Weights of a small autoregressive pixel model: adamw at rate 0.0014.
Rows from block 2 of a small autoregressive pixel model, named by matrix and row number. Rows with one number belong to one neuron. Each number is 128 + 32 x the weight over its row's rms, rounded and kept within 0 to 255. All counts start at 0. Numbers have three digits each.
Before each neuron's rows are labels from the 100 images, of 14976, where the neuron reaches its largest size: "responds to" is what is common among them. Only what is clearly more common there than usual is listed. The data: microscope photos of single blood and bone marrow cells. In brackets: how many of the 100, against the usual share in percent.
# gate: MLP gate (model.blocks.2.mlp.gate.weight, 384x128), inputs 0-127
# fc1: MLP up (model.blocks.2.mlp.fc1.weight, 384x128), inputs 0-127
# fc2: MLP down (model.blocks.2.mlp.fc2.weight, 128x384, transposed), outputs 0-127

responds to: smear: peripheral blood (94 vs 16.2)
gate.371:135135083078159183093097109139179149149114114163125102184114162125121158122097151100128085100145078122102147080130134125095174133127140136153174095083143163121145095157139145188108092174118149075108163141112111045120058172097166077133152133153037123119108104102100124116118129123178174151105131123086096097166090140095199128131113153127138128139144132152092147206119115174204174150147
fc1.371:118117121183046114086135080130097133079073104135156146119151089136141112102175066121125153134110114148124082144112109130182098181192151156111117217151113156185135124122074131139184125120123155063140085089093132175138135174155106087088116200121114135143184179125117108145132141113117094168174141133090133128085117170113112121061138100189132190136157132157162098106108125131090143113163
fc2.371:123087109158129143086093137172147124123124165111113118184163203151148149114112078147193188139109202112095118124168148140123128173129117163115155118112067158109122112130186147102167089143102124145125142141100128153105156166087091102100121117160098147128178124055097172157112085132172098085124188079082105101138132129204095102106154138086161096084116142196135135145070142120103060123168

responds to: cell type: erythroblast (57 vs 14.3)
gate.277:082136076134122127104118103120160113170151143125131098143056158152152108127161164143141096109158137146101165119143186161134078154120119169104145117091157100150129149098106160137167169145152119146119172135113102141089181088099110153148067133091083141192096119076073099171117157150192108123109091149088185046163089173115107155119155129122129053232103120142152107101087128126166103128090
fc1.277:150082101156097143150076117132117098094129125119117168193161205136136119170053114113084149090141130133119150113126202106135117084178138145139144189130128093107088109159168065124068128125148102205123136094165138175139130115110112204120154116092108113112149114142131194149115070078153168130078146162091098104117123153150130168165106160086093157113110111156101143114119068077115136142194
fc2.277:163079138196055130069112116131132096132143172118136097098165125189106124128126089114127161130151136138161147137066119162134098143082197102092093093129148140139086109113120132192168062108102115092092151137153105181104167160206126055142153067107158155137144145108131071122117154164122149136100146163132153127187155135111131147146156140148147172164139038098148123103099103125171090075120

responds to: smear: peripheral blood (100 vs 16.2)
gate.360:089098144095182141172130140166046140182123144137152117167139050108063101147113120112157167110087072095078174095175158130157100120130133071154202115140136134160137113110156094137097123129101150120161140109118114187145193119124167097170100224097119107100126138171130115153106105092083138118064169140136117115104151131133131074140099153057141156107123165098198129130158146147121136136126
fc1.360:133131113198162129177176081135136122106104152119136135166172124102160132109061161131113124142163120144140109144153148141145097131149142054089125067175144141118090171061169122125161117121040149128117108102127148106163190111164139080130067149151070146128131095145139119087142094154130102162084174196058131114114164114173190090121129146145173076076127107164125133131094116153071101165116
fc2.360:106120145187113077148126111108155112209107071152104103111190102133114114132105129147158109076106191116117118134105118152165120126059126114119124153159116104073129111173076144116116159100161200078134095116145098211099065137146150168116120123118180109099159104133130123152138144105158102138183192158141110102085058152151077180121124122112165144115185090083152083147097134168174154111142

responds to: cell type: erythroblast (47 vs 14.3); smear: peripheral blood (36 vs 16.2)
gate.331:160137072126140141138131168121145096101112165151161096085140136130119078150102113170144075164100123149084144138192132153083090101110108100156095078069144159140176131122083108096167134095144145196140110123063132095123075120153069093108071158126109172192138084108140146118092120140142120147160129086152131170119173120153165120220157129110159100195078136173138103138139111198118115130075
fc1.331:169167155100166140092168134114118133142135134150140078168118128106183074129197153111123131102108093114102133062103118150194131190100134104113124147104119132136133087109099205157191113150144130181163081112133095125141118123138092121128091157103132117145157081107144112173157151123087150098108104157091162143153152126175026121125138104164134090056158202088192150130096136142152063161130
fc2.331:107129135101110173125140112141147164141123148126133156116086119152149167114107093147137107133094107132146129100140134086130180131179060129114103166135132165131171126134118127000164103103118177195122136116125107088144122181173125099127150135110184188090135104123063160137129124091160165112059129089072095131058175103155150108147125112151098080112144127140128142136215135164102117093166

responds to: cell type: segmented neutrophil (50 vs 20)
gate.171:073127084083062175095101084094174126128195170123120149164176077141120130084150112144132116128166163116128147100172161109116096107151160071121110100167200101150132138149067125172120144144147121075134181134136146137107161168135162123106173102121092105151170111074172106114065091142172149153143104163097116063146128122100144158149120150159082125133178146177106111149132168071090057124156
fc1.171:148109168192086143138093102135099094080153089106137133160117132149138147099066104170150135122139151101111113121187148175107093103102100102114159141201136121107074157137126140120108187195138177119151149146144150164209117099143185148094138124179122108105137060138144159114108101147137108158106138117120087156108146084149156062140156192120117129038085071119094155161104137172086073116142
fc2.171:114115109083162160192132193131110112127121131117154151142007111077073143148083163090154138135097124172159114141140124130136164110147067097140117162097120155162133140098205123115083113121108124121121128135109102057164102123119114122136184100154097154161092133108152109131116118171095077162082189129124197135162113159149167055111116128156121096077105185108096099143169164090155138157146

responds to: cell type: segmented neutrophil (90 vs 20)
gate.351:129101084116172149095079147129161136104130210118151097157175102141098138093119099125117145188148117141092137052087160118210131147156113129122116162124146130250107096138106174117136115068123089138135126156101096128121128247138155131161104149121122084143136125106137103132141111120122097117086103145129118132150093203153148130114135131111135099076125113117133168129103133062110058182152
fc1.351:162172163126050111118106141025172098153150099129078140113108150122158145153097122088092094102099120130082115111155141135127129150169183123093143093099101131109122126143159201201084150156113149104158141100090132109116219104100096092096114139166130182125129126169112082116109137122104079088141096117120139139168130166159147117114088144149183139149130204068125141153100128189131155073154
fc2.351:163134162191144094079079118132127051160110121141074127121146150130124143148070102072091120100141079119103131137136111159145092153136140133155138155131148098081150133119203098159129071185112160088145092160167141157149124101051127119129129133161118117108156104125081132143082120090139092035196115205070133127115148130157120109107146124110162176159134125153145193163131155138053119111159

responds to: cell type: promyelocyte (41 vs 6.4)
gate.347:117153193126113091140123134143137080152163169170138063130140095164099155045117120149103081157087108162132137130124105155126120080090095106129193153160149130128134125095114199127108138160148165112103102187120080150144152142136102106127081149183088114131175163091179052139083102167168166126123083193088132140157159117157112111170098117084111170179130108075103152169176135125100084144107
fc1.347:168063101201158139074094114140123109178116077145140067128106081152157166147147187180129172109149099166143107135116108179157163150089173155147077157111115127125141097126121098107173119154152146150083165134152090167164109145159115067146095085145095173108183110145125080135110180107130154113172093083102099163101186113098173104128147132161147152082124139123128111111101094211101076133138
fc2.347:131055129154088118134071139156103133073175089096107188134108093181169092148156154143142145120133147079112160191163157079121150116148131160109161076123116096085138101118132131110088067155139124115148119085137181200074088098122149196120107197087087108158108111061120177154152079099130131174112163149086103098123133139130181088154184109094126145149119126128157153178121102120157106127138

responds to: cell type: segmented neutrophil (62 vs 20); smear: peripheral blood (48 vs 16.2)
gate.141:142136125178125100144066124110135147143138201098112109112162070116124108111159171139128128135150088087101131124086148167177133150121159080092160149118154136143139136152104172075167144139130087150117059139184133180098192170147116115138152135125094168141141154097086112156070110172144106070077100186199136088180143136122065163136158117139087195075116158127129125165123105118082073101090
fc1.141:095085066117125103098073108131204140094124186124091106064184061110079149098148143101129139192117128112159188134112098118172108163131169118113162116126104141114151174136086146106141130096122126183122131146136133115078111119081112121125142135136107118121209104128083106109083123156101120179167097092095155085124181158146125187126183140164122168090170123173156164156095099211140134104117
fc2.141:131187103099100091091129140085144173121092124137106145079185113179159128133153167147151078139163109077163104148101129101112145084147152193170119130124080115153120107120059148175171110099106169171117137086128122135065138166146141170119107122074143053121144176165102141156145141118121107107172204064106131106130108145082137187134152138120080159127154156164109130162129190086100107134059

responds to: cell type: segmented neutrophil (97 vs 20); smear: peripheral blood (73 vs 16.2)
gate.23:093102106152162158056032087129128151090132171144102117103112112181089085141153115123156187148144127092110138117090164145101111131148151162052119138118162118132149175136133111158140151098146124108100081115111139132126178176141136085113096221157111142144163148104115103093147117183164088149165077175111123127171115205103113139151107058130115136095160117152102161158051111184099115129148
fc1.23:084168123061112091140131179148106136111138149132148146077119150085140126084110089151182174132130168089138095142140105140105118115109098060142146195188070111096087113093117130149177131127141116160139147093104156160180103105190123109116120095096089129119123206144090206175140147123178149138117153106154064132155198080111133127134149126136136082104121094185119065105157089123147131171168
fc2.23:145041121074142111156187102100079084116221113152175118127098146146133107138128156123135158148109108108139117121174103137137109131136184110129124068138154170097136147121185126064083208109120150120103098136094107129133128084163092115189138196110072105153111135151153145182117099160109194120135088131138130114102153107176087134190102136137168076159106152138127163139062098080121141144147

responds to: cell type: segmented neutrophil (90 vs 20); smear: peripheral blood (44 vs 16.2)
gate.312:127120077197211165119091116097142158119108159170089124170094084063102118127078149134142128121152059148103078169109135092142124152180113122074159146129182099126104167117095069087169115117117160104128082112146145125182145160106124097100129173101158177166160053149137132133124149101192207142163117130124111139108138137085122120139178104144108109089087143159101121125111125166062168154118
fc1.312:090101098169127198110132097084183199102143147117155110133203151128139164093177092187076097146114162147084126136205121109082147153162113104107174102131111126163178140124106100109137043107160105151169135118141064126125132144127145096101124104141158131131164141099096097070079130128141166139147144162114097136148117164151063134142144087139072106126082078110140170182098129108143190143155
fc2.312:134169100095117149099089150106092222065094165110106140094107128165132141120130113114166138108065188135098160124128188123093160123122095118145122116103127116168075134180137112181129068167170123145138136110110162155103110136184129138098137094167182120123123127126163146123166120192056085128085160127120136165200072109117113157164091117096091086144144146133098078160103173116147072123061

responds to: cell type: promyelocyte (49 vs 6.4)
gate.287:070101068065108176106164133118088098131138166121120136139067094125081120109152148127170089134148124068157126106158142146116093113114090091162185091117087140097134155120172095179077143141119174149154175129178157128147110043154103126152212115106157101122083137101100148159043163156106179151132116122176124109127117118126130143110066071130144095170129139181094124145111155145177125160109
fc1.287:087108128091078109106120148107098126131141141103152111097071134140101133138176071103134184189110160108162155115135163155097085154102110126188135096130078127127142124078244122129101116149139132136131130120157087143145088098160069095143156163132107107107136159123019149175119127211130163150116131099137178149168148134190104120146105084158121131111121111172089108187103171111142127174157
fc2.287:125048152159107121075095122199140182129062172099124132113169137053134131112155060206110151131106130161033158131154179143138105151134102114114147150107115106126183106134133131123167117113131121109127114154084148121108082169084142128171098155113151106099136113151160107099157109065063130111116115155162137144113099144104100131119196139169119164169153093147129160124116099169085124098209

responds to: cell type: erythroblast (68 vs 14.3)
gate.109:127158065103165129093117163124129079156125150130126100113084122054081131119216175153124081170084096147140124106165128146115135131141133079087174104120112132108156135176098096117122142105162118149134102103070144151135096112093171162135147134120092166126167109145139100099067182133128122191244152108174135135094135161166117108182068089147140090174124129166152136147077121187119101120123
fc1.109:128095073114090133169131127135154124106090146104148108138126139121094133104074158119119122131119178191178157125161128107149098141156101100107144110067118120099127131129109162088160057073116142141161190139050152107105080191093121117129096152135119107127154111144100169133140211137104154156192151042123117135167147141104176141132108091175124109206073104081111128129174147166066167105152
fc2.109:097128154091216125179147192110116142160048111159151125128152110067131120153127144097124070160112174142127084153161109164098151131106099069150090038134150115172099099140196138147104063141138112167136137198107108112149116119070158127116108099143133135127099143157171121094116102108158089183131118098158142140091180093110100090161143199095116125106133112143123143111130130111112178171070

responds to: cell type: erythroblast (63 vs 14.3)
gate.299:159192088117119094133148087144183122150180147130107125116164159063129140118112191124148109149085139122132098153092170129094143205145100116101127086136179125162134117121091163161053107055140175129112086092129143144120145125049089107146193118154135143106094112155111111149089076193197216137153141108137119142098139140109114149083162114170110108177153135148101107104060114129128140141133
fc1.299:093120146151093163158088123212123106124144113132154121151151120057089135176163168083103085143070099187120117160122157083135140119145097170112160079178131111111093132116176089082115152155107157140105142126149111134102190099108132106133101159103135133161053100145115173096150172070127120195153255113130157121082105147144111146140099057113133142156118108115133108097113116125147136170116
fc2.299:142152097126149121179174140082093100138082132155153119118164155167112100120102100121078117146111129126063123110142151229100147156086094104114112165114133147099139098151070086106177066119188118185140156129097110108201080106101172124130168107107094094140112100191159136101106132177142100185099093126117109168113106145097102117151155124131115130158155111110131132116180070094156130231111

responds to: smear: peripheral blood (99 vs 16.2)
gate.359:119123159120068155193158072111087116114098091179120128156000126181149114147130177099105140105114068106160126137174127149196120105084109114162107114137113136108137153149166151116143115136162089124144118162114166137089147102193113145157098152117104097147128094123037111155161145148103077139144173151125125133193152146167105141096081112128110136109159117101142111155088098124183051153122
fc1.359:161112117092131139097166192155098113147162195155141114107139092094091114134090123120100173160162187125149138072148127079166143128166166122151125139091148168124139103086094108117122153145099124128141131072140125019142114147091187104090093093130181136146092139113143093138102090108137189093067121145120126144048117097171152051180126108088113156143119185145120165137151170101165154138166
fc2.359:105115094165037142197069191131107140164185070115192140144114052113157128130153125062122097097096142156129120110141146144150136163113173149152169134113147200108128141077116081057123163124144117158091134129166122111126072092131132116125176176109107106119133091100068125088116066143111151075106139114174152130139149150142151126150144111185138166145108162146102122169120136111111096195109

responds to: cell type: promyelocyte (36 vs 6.4)
gate.39:131140136127147108148113113116133075121140131146113139096103179153063115133183095076159130106071096096149158081096118165068126094147124193175132175118150121108080115133095197125133119149124114125146108115067133154138096160106112102162129104136133123095096156115085149192171107128095129064092160103150140078188073144179142157057173124076149174084157154108107142148138161177195132178151
fc1.39:063113113132152138120112160146186143166129115147161101104148145144219118120045176180150157179171169131114125162161102110099113116062097078143121094122120117134161120077156101137157130073097135142114086126127115142115100127161127142158131135114079179115193160142130069136095118129173130139104166155142081064083101086139142085149106151128090135100137102145193194170172089196150125134134
fc2.39:069219140133122118185105145106156147168176061125140107117123111137206134093148217122134126130091155149126164122136163113099182149114072151143117129109080145145074169133099163085155055116130097223130117125087102132130156197100105131132155112123139125111154170129104107127094120133081126164085117154136120104151114170189112080122132110076131104111144114073111106160119143121190114158104