Weights of a small autoregressive pixel model.
Training: adamw at rate 0.0014, 9600 steps.
Data: trained on microscope photos of single blood and bone marrow cells, 194171 training examples.
Rows from block 3, named by matrix and row number. Rows with one number belong to one neuron. Each number is 500 + 25 x the weight over its row's rms, rounded and kept within 0 to 999. All counts start at 0. Numbers have three digits each. After the name is the row's rms in percent of the matrix's.
# gate: MLP gate (model.blocks.3.mlp.gate.weight, 384x128), inputs 64-127
# fc1: MLP up (model.blocks.3.mlp.fc1.weight, 384x128), inputs 64-127
# fc2: MLP down (model.blocks.3.mlp.fc2.weight, 128x384, transposed), outputs 64-127
gate.200 084:514498483475465513518515454505467527501485503509482465510521552529481478506499450504502500486481514554526507471477490487519479541554502456490519491506518482454480481477479469483504490555483529
fc1.200 088:510491491509476509465477504512475556490538492497474499491472495505507472470492442511476504481487535542520539487523484491470479500549489488517464502499533525515495486497505523527499485524519500
fc2.200 091:507508484492537515482515475508500495500497514473474492489489509518501519507526418526472534513493528521497507489515485486488491484478496453517467475529487531537500475491502507503507435553421495
gate.201 140:491524493474513516497497520475507527473519499519507531491488495511549469502511507480448520500479465505530545487499470520485504476472537510519468515476508513539488537505537472486487504485487495
fc1.201 129:492500488506491514491488539508515514487530490511530484524503516455507502488480517451448490483495483556520503525508498528489531564447502487516492527472490483511554477492469465498527482452496494
fc2.201 125:491521485493495488560488457514488510519516503500458541494498476509498442537543547513496524469499515514501544502472481473510498472543533487477483539518506542506457527520516478501450488490475494
gate.202 068:523512534515483532516500501546467475497519497503518497483501487487510476453440458526545482465484470532507539474491479506499518472477491538506491508500511495529530503490535506504572464520510526
fc1.202 071:527524520501483517540466531513463479516502540490533518504508484479518522490495497468439476510506515474495514517531511496477491513541511475516499502476519534535531495491514497461495543487518454
fc2.202 074:520531493491526491495488527503464496492504508484493478501492494469521585499512496524528475517525501480484502480473484473516522485456509505501497498541479496517480506540486510451517526490480487
gate.203 024:485460502492520495504549531505529524488474496483466505509484504466507549489473445500548492476507471465473535501512513515491515479493495487485481506507543471498459495492481480496489551525538529
fc1.203 028:479545485496478516536487491504481505488521509479525529533507531520538515505516526491444535451479496457527473494521543487488510475493527448531553532509520486496498519521518474504525489509493462
fc2.203 027:470502495502517497514500439529486454503503494472494538504503513542483507472551504490449492523513512534525490463512498501475496518498505558518537509522460471516521486503485495458475518516462486
gate.204 127:509488504489496534515495507475458510523530479491508516498498513458475470532544521530527484498477521550483488485507472490545459505436486481444501479509502466495423503527480479518507489483513517
fc1.204 121:518455479476499527484498521465466524527517490443523478506495527522560478510507504529487494503508561522519506518536475505494459496468521454500503496476518457489451510505484533538507438526492480
fc2.204 121:505516527488500487473504507518564523512483532477473502448502482504518490475485463465511506499474446448486516519476502500493556488551490537505499492490552520517547476454525524515514520507528514
gate.205 090:516505518551499481497494454561479531483476482513521490478500459513476501480484510556525530525493487457474522500474483504500513499479494473478471457494519507467486480501534484485518492488523483
fc1.205 096:466504502520501503475463470537502474462504491510469463503490498519542453501466477515556503499535536472509490514474528464505534478503418523479538534553506523486497491516521495509481501483489515
fc2.205 094:477495488588523484447488486494540503474507533494500538538501478508489473491516494497492487513484443499540492493479478462497483530514522493490531502492544493494493461501498521480479473503480517
gate.206 095:459490488470483508474496445523501497501527470525529487485508474531527549500480527502459495472507537551485504479498492513499490519526468509542460539491513517512491506524487492486523557495494462
fc1.206 094:481502484487461504542492528490501553504504513492527516505504525524460505542516502524529497439493513508511487499522522501503550516480532449523483503506511496473478482529507479445493549490523498
fc2.206 094:465497480508524500511528491495509495503520485502484488518505514511521536490506477476430512529510453489498483487482473561470473540473536494555496513496507475463504527496503539498494542507407510
gate.207 126:527456481506489494524494530489510523476448495499510517511502544469496512495509496502510509589468509518473480482519507552487505490488509495525494490491501468484533466479499490486550511495524474
fc1.207 113:523458483512480485524478542495492525463481468498525507545500517488475534471505546495492513500474512475489469475512533500479494517491491495552499512517491482494517462469473540513509515505546522
fc2.207 111:483541509506538482511514522484519531530494531532494498437475486504481529514508501508480473457462510512490496536518502495517505525493531504478470505488523494509500516507500505489510566551393502
gate.208 076:504487510516530500453512467516452487506479500505503478523522476491496489497486521488486537519471488496517464500488479550509459515496525533519511517461496520518545498477509504441541507446476499
fc1.208 080:534500485507518507475515484470484460545483533475500514490500524521472536485503456530524510512483572466432499520478496504545470508509449516459491499498507515496467452531501502497469465534529523
fc2.208 083:440497501491515479525516494501455470499505463468493497539484524493527486484503506499464525531517465463538520505510508506489485479521498508517524507520461508479524531480497444456529531436432507
gate.209 099:473507483474520512524506523470522486496546518531498466480491495525493468492472425527526497466458541496530517497519498511502503468490509468476501530498518499564514523483538531497553468526532464
fc1.209 103:456500520522502520462539497472512484499486511479495520506500508488540500501512484529457496543452479510433531507497445524495525492469479516540500498495524499469462496484494516517500488533495556
fc2.209 105:545450525499495501443503524496506500510494492517496537545517504508496460473468536475571486497488472474535503479486532524529512535495490490500476477505484511501444479502509466477488517470551477
gate.210 109:585468502477493496528488530482503527518495512523474496530480519489481507493490481491522503507489508489476501476502455506504502522540525463475492493491560471515493499528487474514559492555520465
fc1.210 117:492507488495510501500539543498521491527498500457454506476522500500481503504502482514497501498516523539508487488534457474489475468477518503523487528500471500473520548515462481470457517477526505
fc2.210 115:448495511500505502505494461479543463495514508531549475482510526480452511500501474465504508510467514531475483514494505531521508507524504535526516508473546504481529519450526479448485534527554495
gate.211 105:530498492443490509485539476478511502504506523485483494520499542488518477538516505482533494539516523546491506497442459516513450498514490493476500485520476519501550536479475528542498457510495482
fc1.211 116:506460482495491500494499490564486502476492483467463474490516494504486444488477495485489536528536508477507530487481521478524492499477463476516502525500476499512561473510522507476497469511519507
fc2.211 110:516420489498481506525525462505470499444501487470471478494497531515489508518498531503504499558480505516516494469499517535494466499529479501507550506512468509532482497480502544521492465561564497
gate.212 019:494539519456496447470509447518531523478495517540495512502499516466482475490441546492442439493492503514461505489506519503526481514474472487476476529492457487516505497469504542469480493508475461
fc1.212 021:539511506493475502543553439473585481504502474490525501495559512531461484468459488491511542507500503486508488471465462531503525490518515470480475469509489486515511527518473476509502474523490482
fc2.212 021:537454510502495527495538507511536523508481507521473507525532445539496447518495486510475498514487510510465502516533528484512505490487520528540486504546500489484489480489480515568554539518490464
gate.214 145:552493505504511520500502532526474466539481518466475562505492546498460488505540462431476509524481516490473507479490524481533487508539488519481483522519522513490488478503511466539462513470484487
fc1.214 124:507519510464469496493502491528479500466519477486454494516497506510502494562519492517534552581506523495495483506476482513496511491538482538474527476492470497515489524501472456503464486457468498
fc2.214 132:502474519482494519506504560457499493477506491519491492475488500509515517494493526508490538557491472437497493478490537490484503547551480500514508475456523479456479489492491497478476493503534503
gate.215 116:482515521425534487560529491485559510491499479461478509486493515477518535469524504469505451524501496525484450495524491501504492517518482529509470505560508505506475489478497511592534519486475468
fc1.215 116:469502536486502510502518452475526519495485513544483467483476545508464489565486442530526548545491523476511483494464493487503488466535493537484515492503528466505549504530518490499478470533509498
fc2.215 118:547511510501501516525531522540510522505463490452502506489506473465476553539501502539503503491465506471464515490517519489507505523502478483502487493499486469521504482528500503494480500478544503
gate.216 075:505504491525515524452518564461490522513504499562497508478489509500508558510514473513509471543467495474483492508495535481528472506502463506487479478511509507516496444481506537510523486498464536
fc1.216 081:509513491514522464535494536493531467512500472482469489523518489429505476509525497472550537507497478567489473505487469485485521493461535518540503508478474517491523525525457487517508492475519477
fc2.216 076:448490481526505482509488523487456517501510490550497476512495509469515544489514480483499506522493426496502492512506516492509499515477507506532545489468472480456493538498469537524518472485456480
gate.217 037:535504500504450472501518462515535516523438459480517502532509487477495514470489494536494509475513515476457491514488470504507493502472543501512457517470470575504506494521472512556502539495500499
fc1.217 040:503498499532515510512500500517459491527501527415484516508489483514505544508526475489480484541501482479477547503521451467524458538513483528538475484513496475487492475519510482509447537456508521
fc2.217 042:518473499506513487485523468462500484500556459524468539549495512517512447497531498460493514547535498500480512501508441469504512485491515479518544524470518488541515492500497467535490482464459511
gate.218 082:530493527505513481435496492514476449501496457487482515476522486495491514525508529465527518535478476553494447497530533527494470512487503457534514481470489478477469490503504510501497548447460505
fc1.218 085:495509466524476479496464567554498537469506509532506483485497479505469517511523506497471489461514487459512515475493500560504479527526522507507460516502511504487515510506451490458467471463490488
fc2.218 085:526530516461488508484516482497518485504532492518516520475504475476474486544485451484480479465535484484502470505507545549494560521508496525508495494505499508488495493501519445494488548468518478
gate.219 095:503512488491490503540494501515512472494501461532488448479511524477500471527505446528492496546530491476476454526509445526491476490531524545498578496510520482468543542495485505467513495498503436
fc1.219 098:505493467530500504479490514534490514508477486575486549537469508492524488537493499553490506510488496498490471492494479428490535513490522503491506546466541505539501471485504463489580485475502466
fc2.219 100:495497476507496499460517537492594533496490493535513488460516484474472551499519516519519506486478497500498469509515497481456502468522506458487530543499488527517473503541502498496506532502471513
gate.222 106:454529521492525471467486558481459510510475532477519467515526495491470479488511471504509529496493501460519516521480483565483507472524509439493495498503484517441494529513476506486512497526480488
fc1.222 107:496497503522494489512479486473507489505509465507489536474472505532499527490516569524489408498519513500504456511513505462535504486505514528472510484480508462557487507493473466478461520475497507
fc2.222 109:489501478476425493514497528527489481488485473513502466492510506500471500517489510499521541542505494485474524527515478531507480455473488500502507547474505492490511522541498565457523446517554544
gate.225 132:504490494425488536462496485481528535455476509507499503494486531503537481467489482476465544482499491516468504494506521517487472506519550495524504524536522494491509533482531551569547493495486498
fc1.225 131:515510483493511484508506561484502508489499484510487458519526497516550553499511548486486494516506503449514489510517519492503492507491518489465485534464537471523464485510504499496531510525496468
fc2.225 140:492524493521520500540488463508472495516488491551503505509493485480466488471505501470417539449515521514521516494481464491505528509502534524492483524489520518493492517499489458497492557515442469
gate.227 117:471508479482496503487544459515518493536496544506490466460498538498462529518513444525532503547497520534475530486496497515510445507519484491477496449543509498442456529537518484438456505515502509
fc1.227 120:500490510455498500478510495452489497496507469511465470514482479518546506518502493499499504457489509487522490510489519517498501494532474499525574473492480517515461537541509534499484503520469556
fc2.227 124:512493478518489503467484474525539485514475483525539508479488506504484490448494537495541517508467448506481514505517480464485519508507515518499476505446534480486484487542505470525495478509503460
gate.228 116:537491522497509491517541511519500500503506517466514504534474552472495479508487456481517543584498513487490490494465487499487470487514509483466537482517493502505508496522488532496495439526474468
fc1.228 115:524471479469477508513467532499529472474488458526443498520510483532513510514514488485522491461527475487533510505501515484519536491511514445484505521487536488537533529481505520545530524497520521
fc2.228 117:525503477487405505532496494539463482493494483481475501528543492484483518510504511497525512515508531524511498493511490513517448477487488478493497506488511494474495504512477546506498451524627492
gate.229 095:503506474494511511508517499519481512511527495520469503469483440512478466508479489505525521525534474485526462502498498464519504529524514452535527495482510477492453483523537472519507475458518508
fc1.229 101:534512503492521485469517544520519488493537486547471524489511490523546504512489490495531468509527474478547445484504495435527511519510529472511477505444520515521442494499523478506488481493507473
fc2.229 101:472474516462487508530498482462485520501514497541483512474490509524549517523499535498458475497494539491491510514478518484473498496455498540488503477475480492537514527456516566521504431552519527
gate.230 120:452505487488512494485526473498497522523472495549520497516461507474485485544512457492513491553480436492489547506482455522500536533491513476499529505483474474452517493517516517489488497477497519
fc1.230 108:502516521495477478515491518479506484503503514478501478531516472469471499506522533498523486507487503527495480499505484531547486470459475543507506519482523478501500495510419426476530493487488491
fc2.230 103:518504494410458542500498509503510514509497500484500511504552515491413470502500440480471528492494511522493499486483479521514497469482518517509477538487491487491498490527552495501497454498511464
gate.231 114:498458509536505506547503500503471474498496473497477453493491475510496525491492512469542540552531532478529474503494502492515475516499513513497539492470481478434475524481497507490483527506517499
fc1.231 116:521493474493490494486501531460562531483482512496489513542510487499512501487490488499478468499503496480520486482495506520485519503453507483459497513486512496546500476509521515511530512492513436
fc2.231 117:511530507529529504528517486475479526476511486495525475467515502471466579508487526498506518497531463470494485501504523537506484520461473500497473495499516495507486496503498555517527512517505464
gate.233 104:499489532512517474511509565466507487497495515484507439482507524486450473481494481474504531485514495453495536537486530511490517508506469471464517472569525499481522507454499499525501521499492500
fc1.233 112:525491467496521477507505513501481492506522521437505429497492515486454483440525480492488505496555498489491532500507509514525467477467470462490489482574519497485501493507473509496495490534505491
fc2.233 116:473507489541522503515503496504536529514519518512497487495495489496517544529513475497464522493489534461497499488504538477500523506496528483487492504495463479517489501473492506515480521531491528
gate.236 117:496490510461495513504487523475486466470531501449495472496507503505477489494546449521508557537542522435509541517483477535494526493452476478488491502527502495460512499491496519452475501531494547
fc1.236 117:449519524473522489477495536483501490512492529482503499483516497497527492487484474477560530488482521492484527557496508510492521456492482523533499474562514492509491536468504516481435544491474502
fc2.236 122:511469490495512497500507505485508489499521526473496509503491505525534569506494505509506487509481534467555499474514489414508455488523529453477498471463513485571500473497503506472448485505558470
gate.237 048:508537480485489483522474517450500523519506493506515483553484537479504520499530492497554514437517501500512474540465481561531533498528505475527519483539520508459478504507499530491499506500499447
fc1.237 053:562510512476526492489538500472547529480502483502495492536506497512468492479482494512508496463536511460507495531499453547505494488446556532543481537521497493505548511488508525476511505509522515
fc2.237 053:493513512460485504515497485439505514542501516490487477518489523497522514514533483489439504488488542522466503512527508494507496483492476513503515529549499493521511478529495531505487543571463524
gate.238 038:484488474515508500491487520472497508487503494545538529486448463511491498525514463521498517526513511527497492495487465498457484456485472480531529476514526540504504483514505476509537506486471496
fc1.238 041:489482478529539515452519508477493498501485507482511518496510490516483492514467499489510465476542489508503521491488502517486485481518479527488549467511481515474557478446509510493525490439491518
fc2.238 040:490480476456525518486478453516482514505457517462514476504474495493540470497471525478548475469482514513494514503510481547510454525464526447471483516461566512447476523562543485497472526540508498
gate.239 059:509476471499518486506473492519482517493511476506483488461494503500488540510529500500572512541494499483526454528490535537508474503481562518509481529471460498496501482523481512484464526529491527
fc1.239 061:502483528535517490455494524479497472502489506510472475510502486514522492515488523500430528517504460463488491464519483477497506499474488471529509541496487497491505452468503486455489550491503505
fc2.239 063:475499497564508487543529538482460507511491511474474490529521496493524499508495513481474523502496467444493516495530515509518482514463515516509471471498548513510466513517516497454503537560508491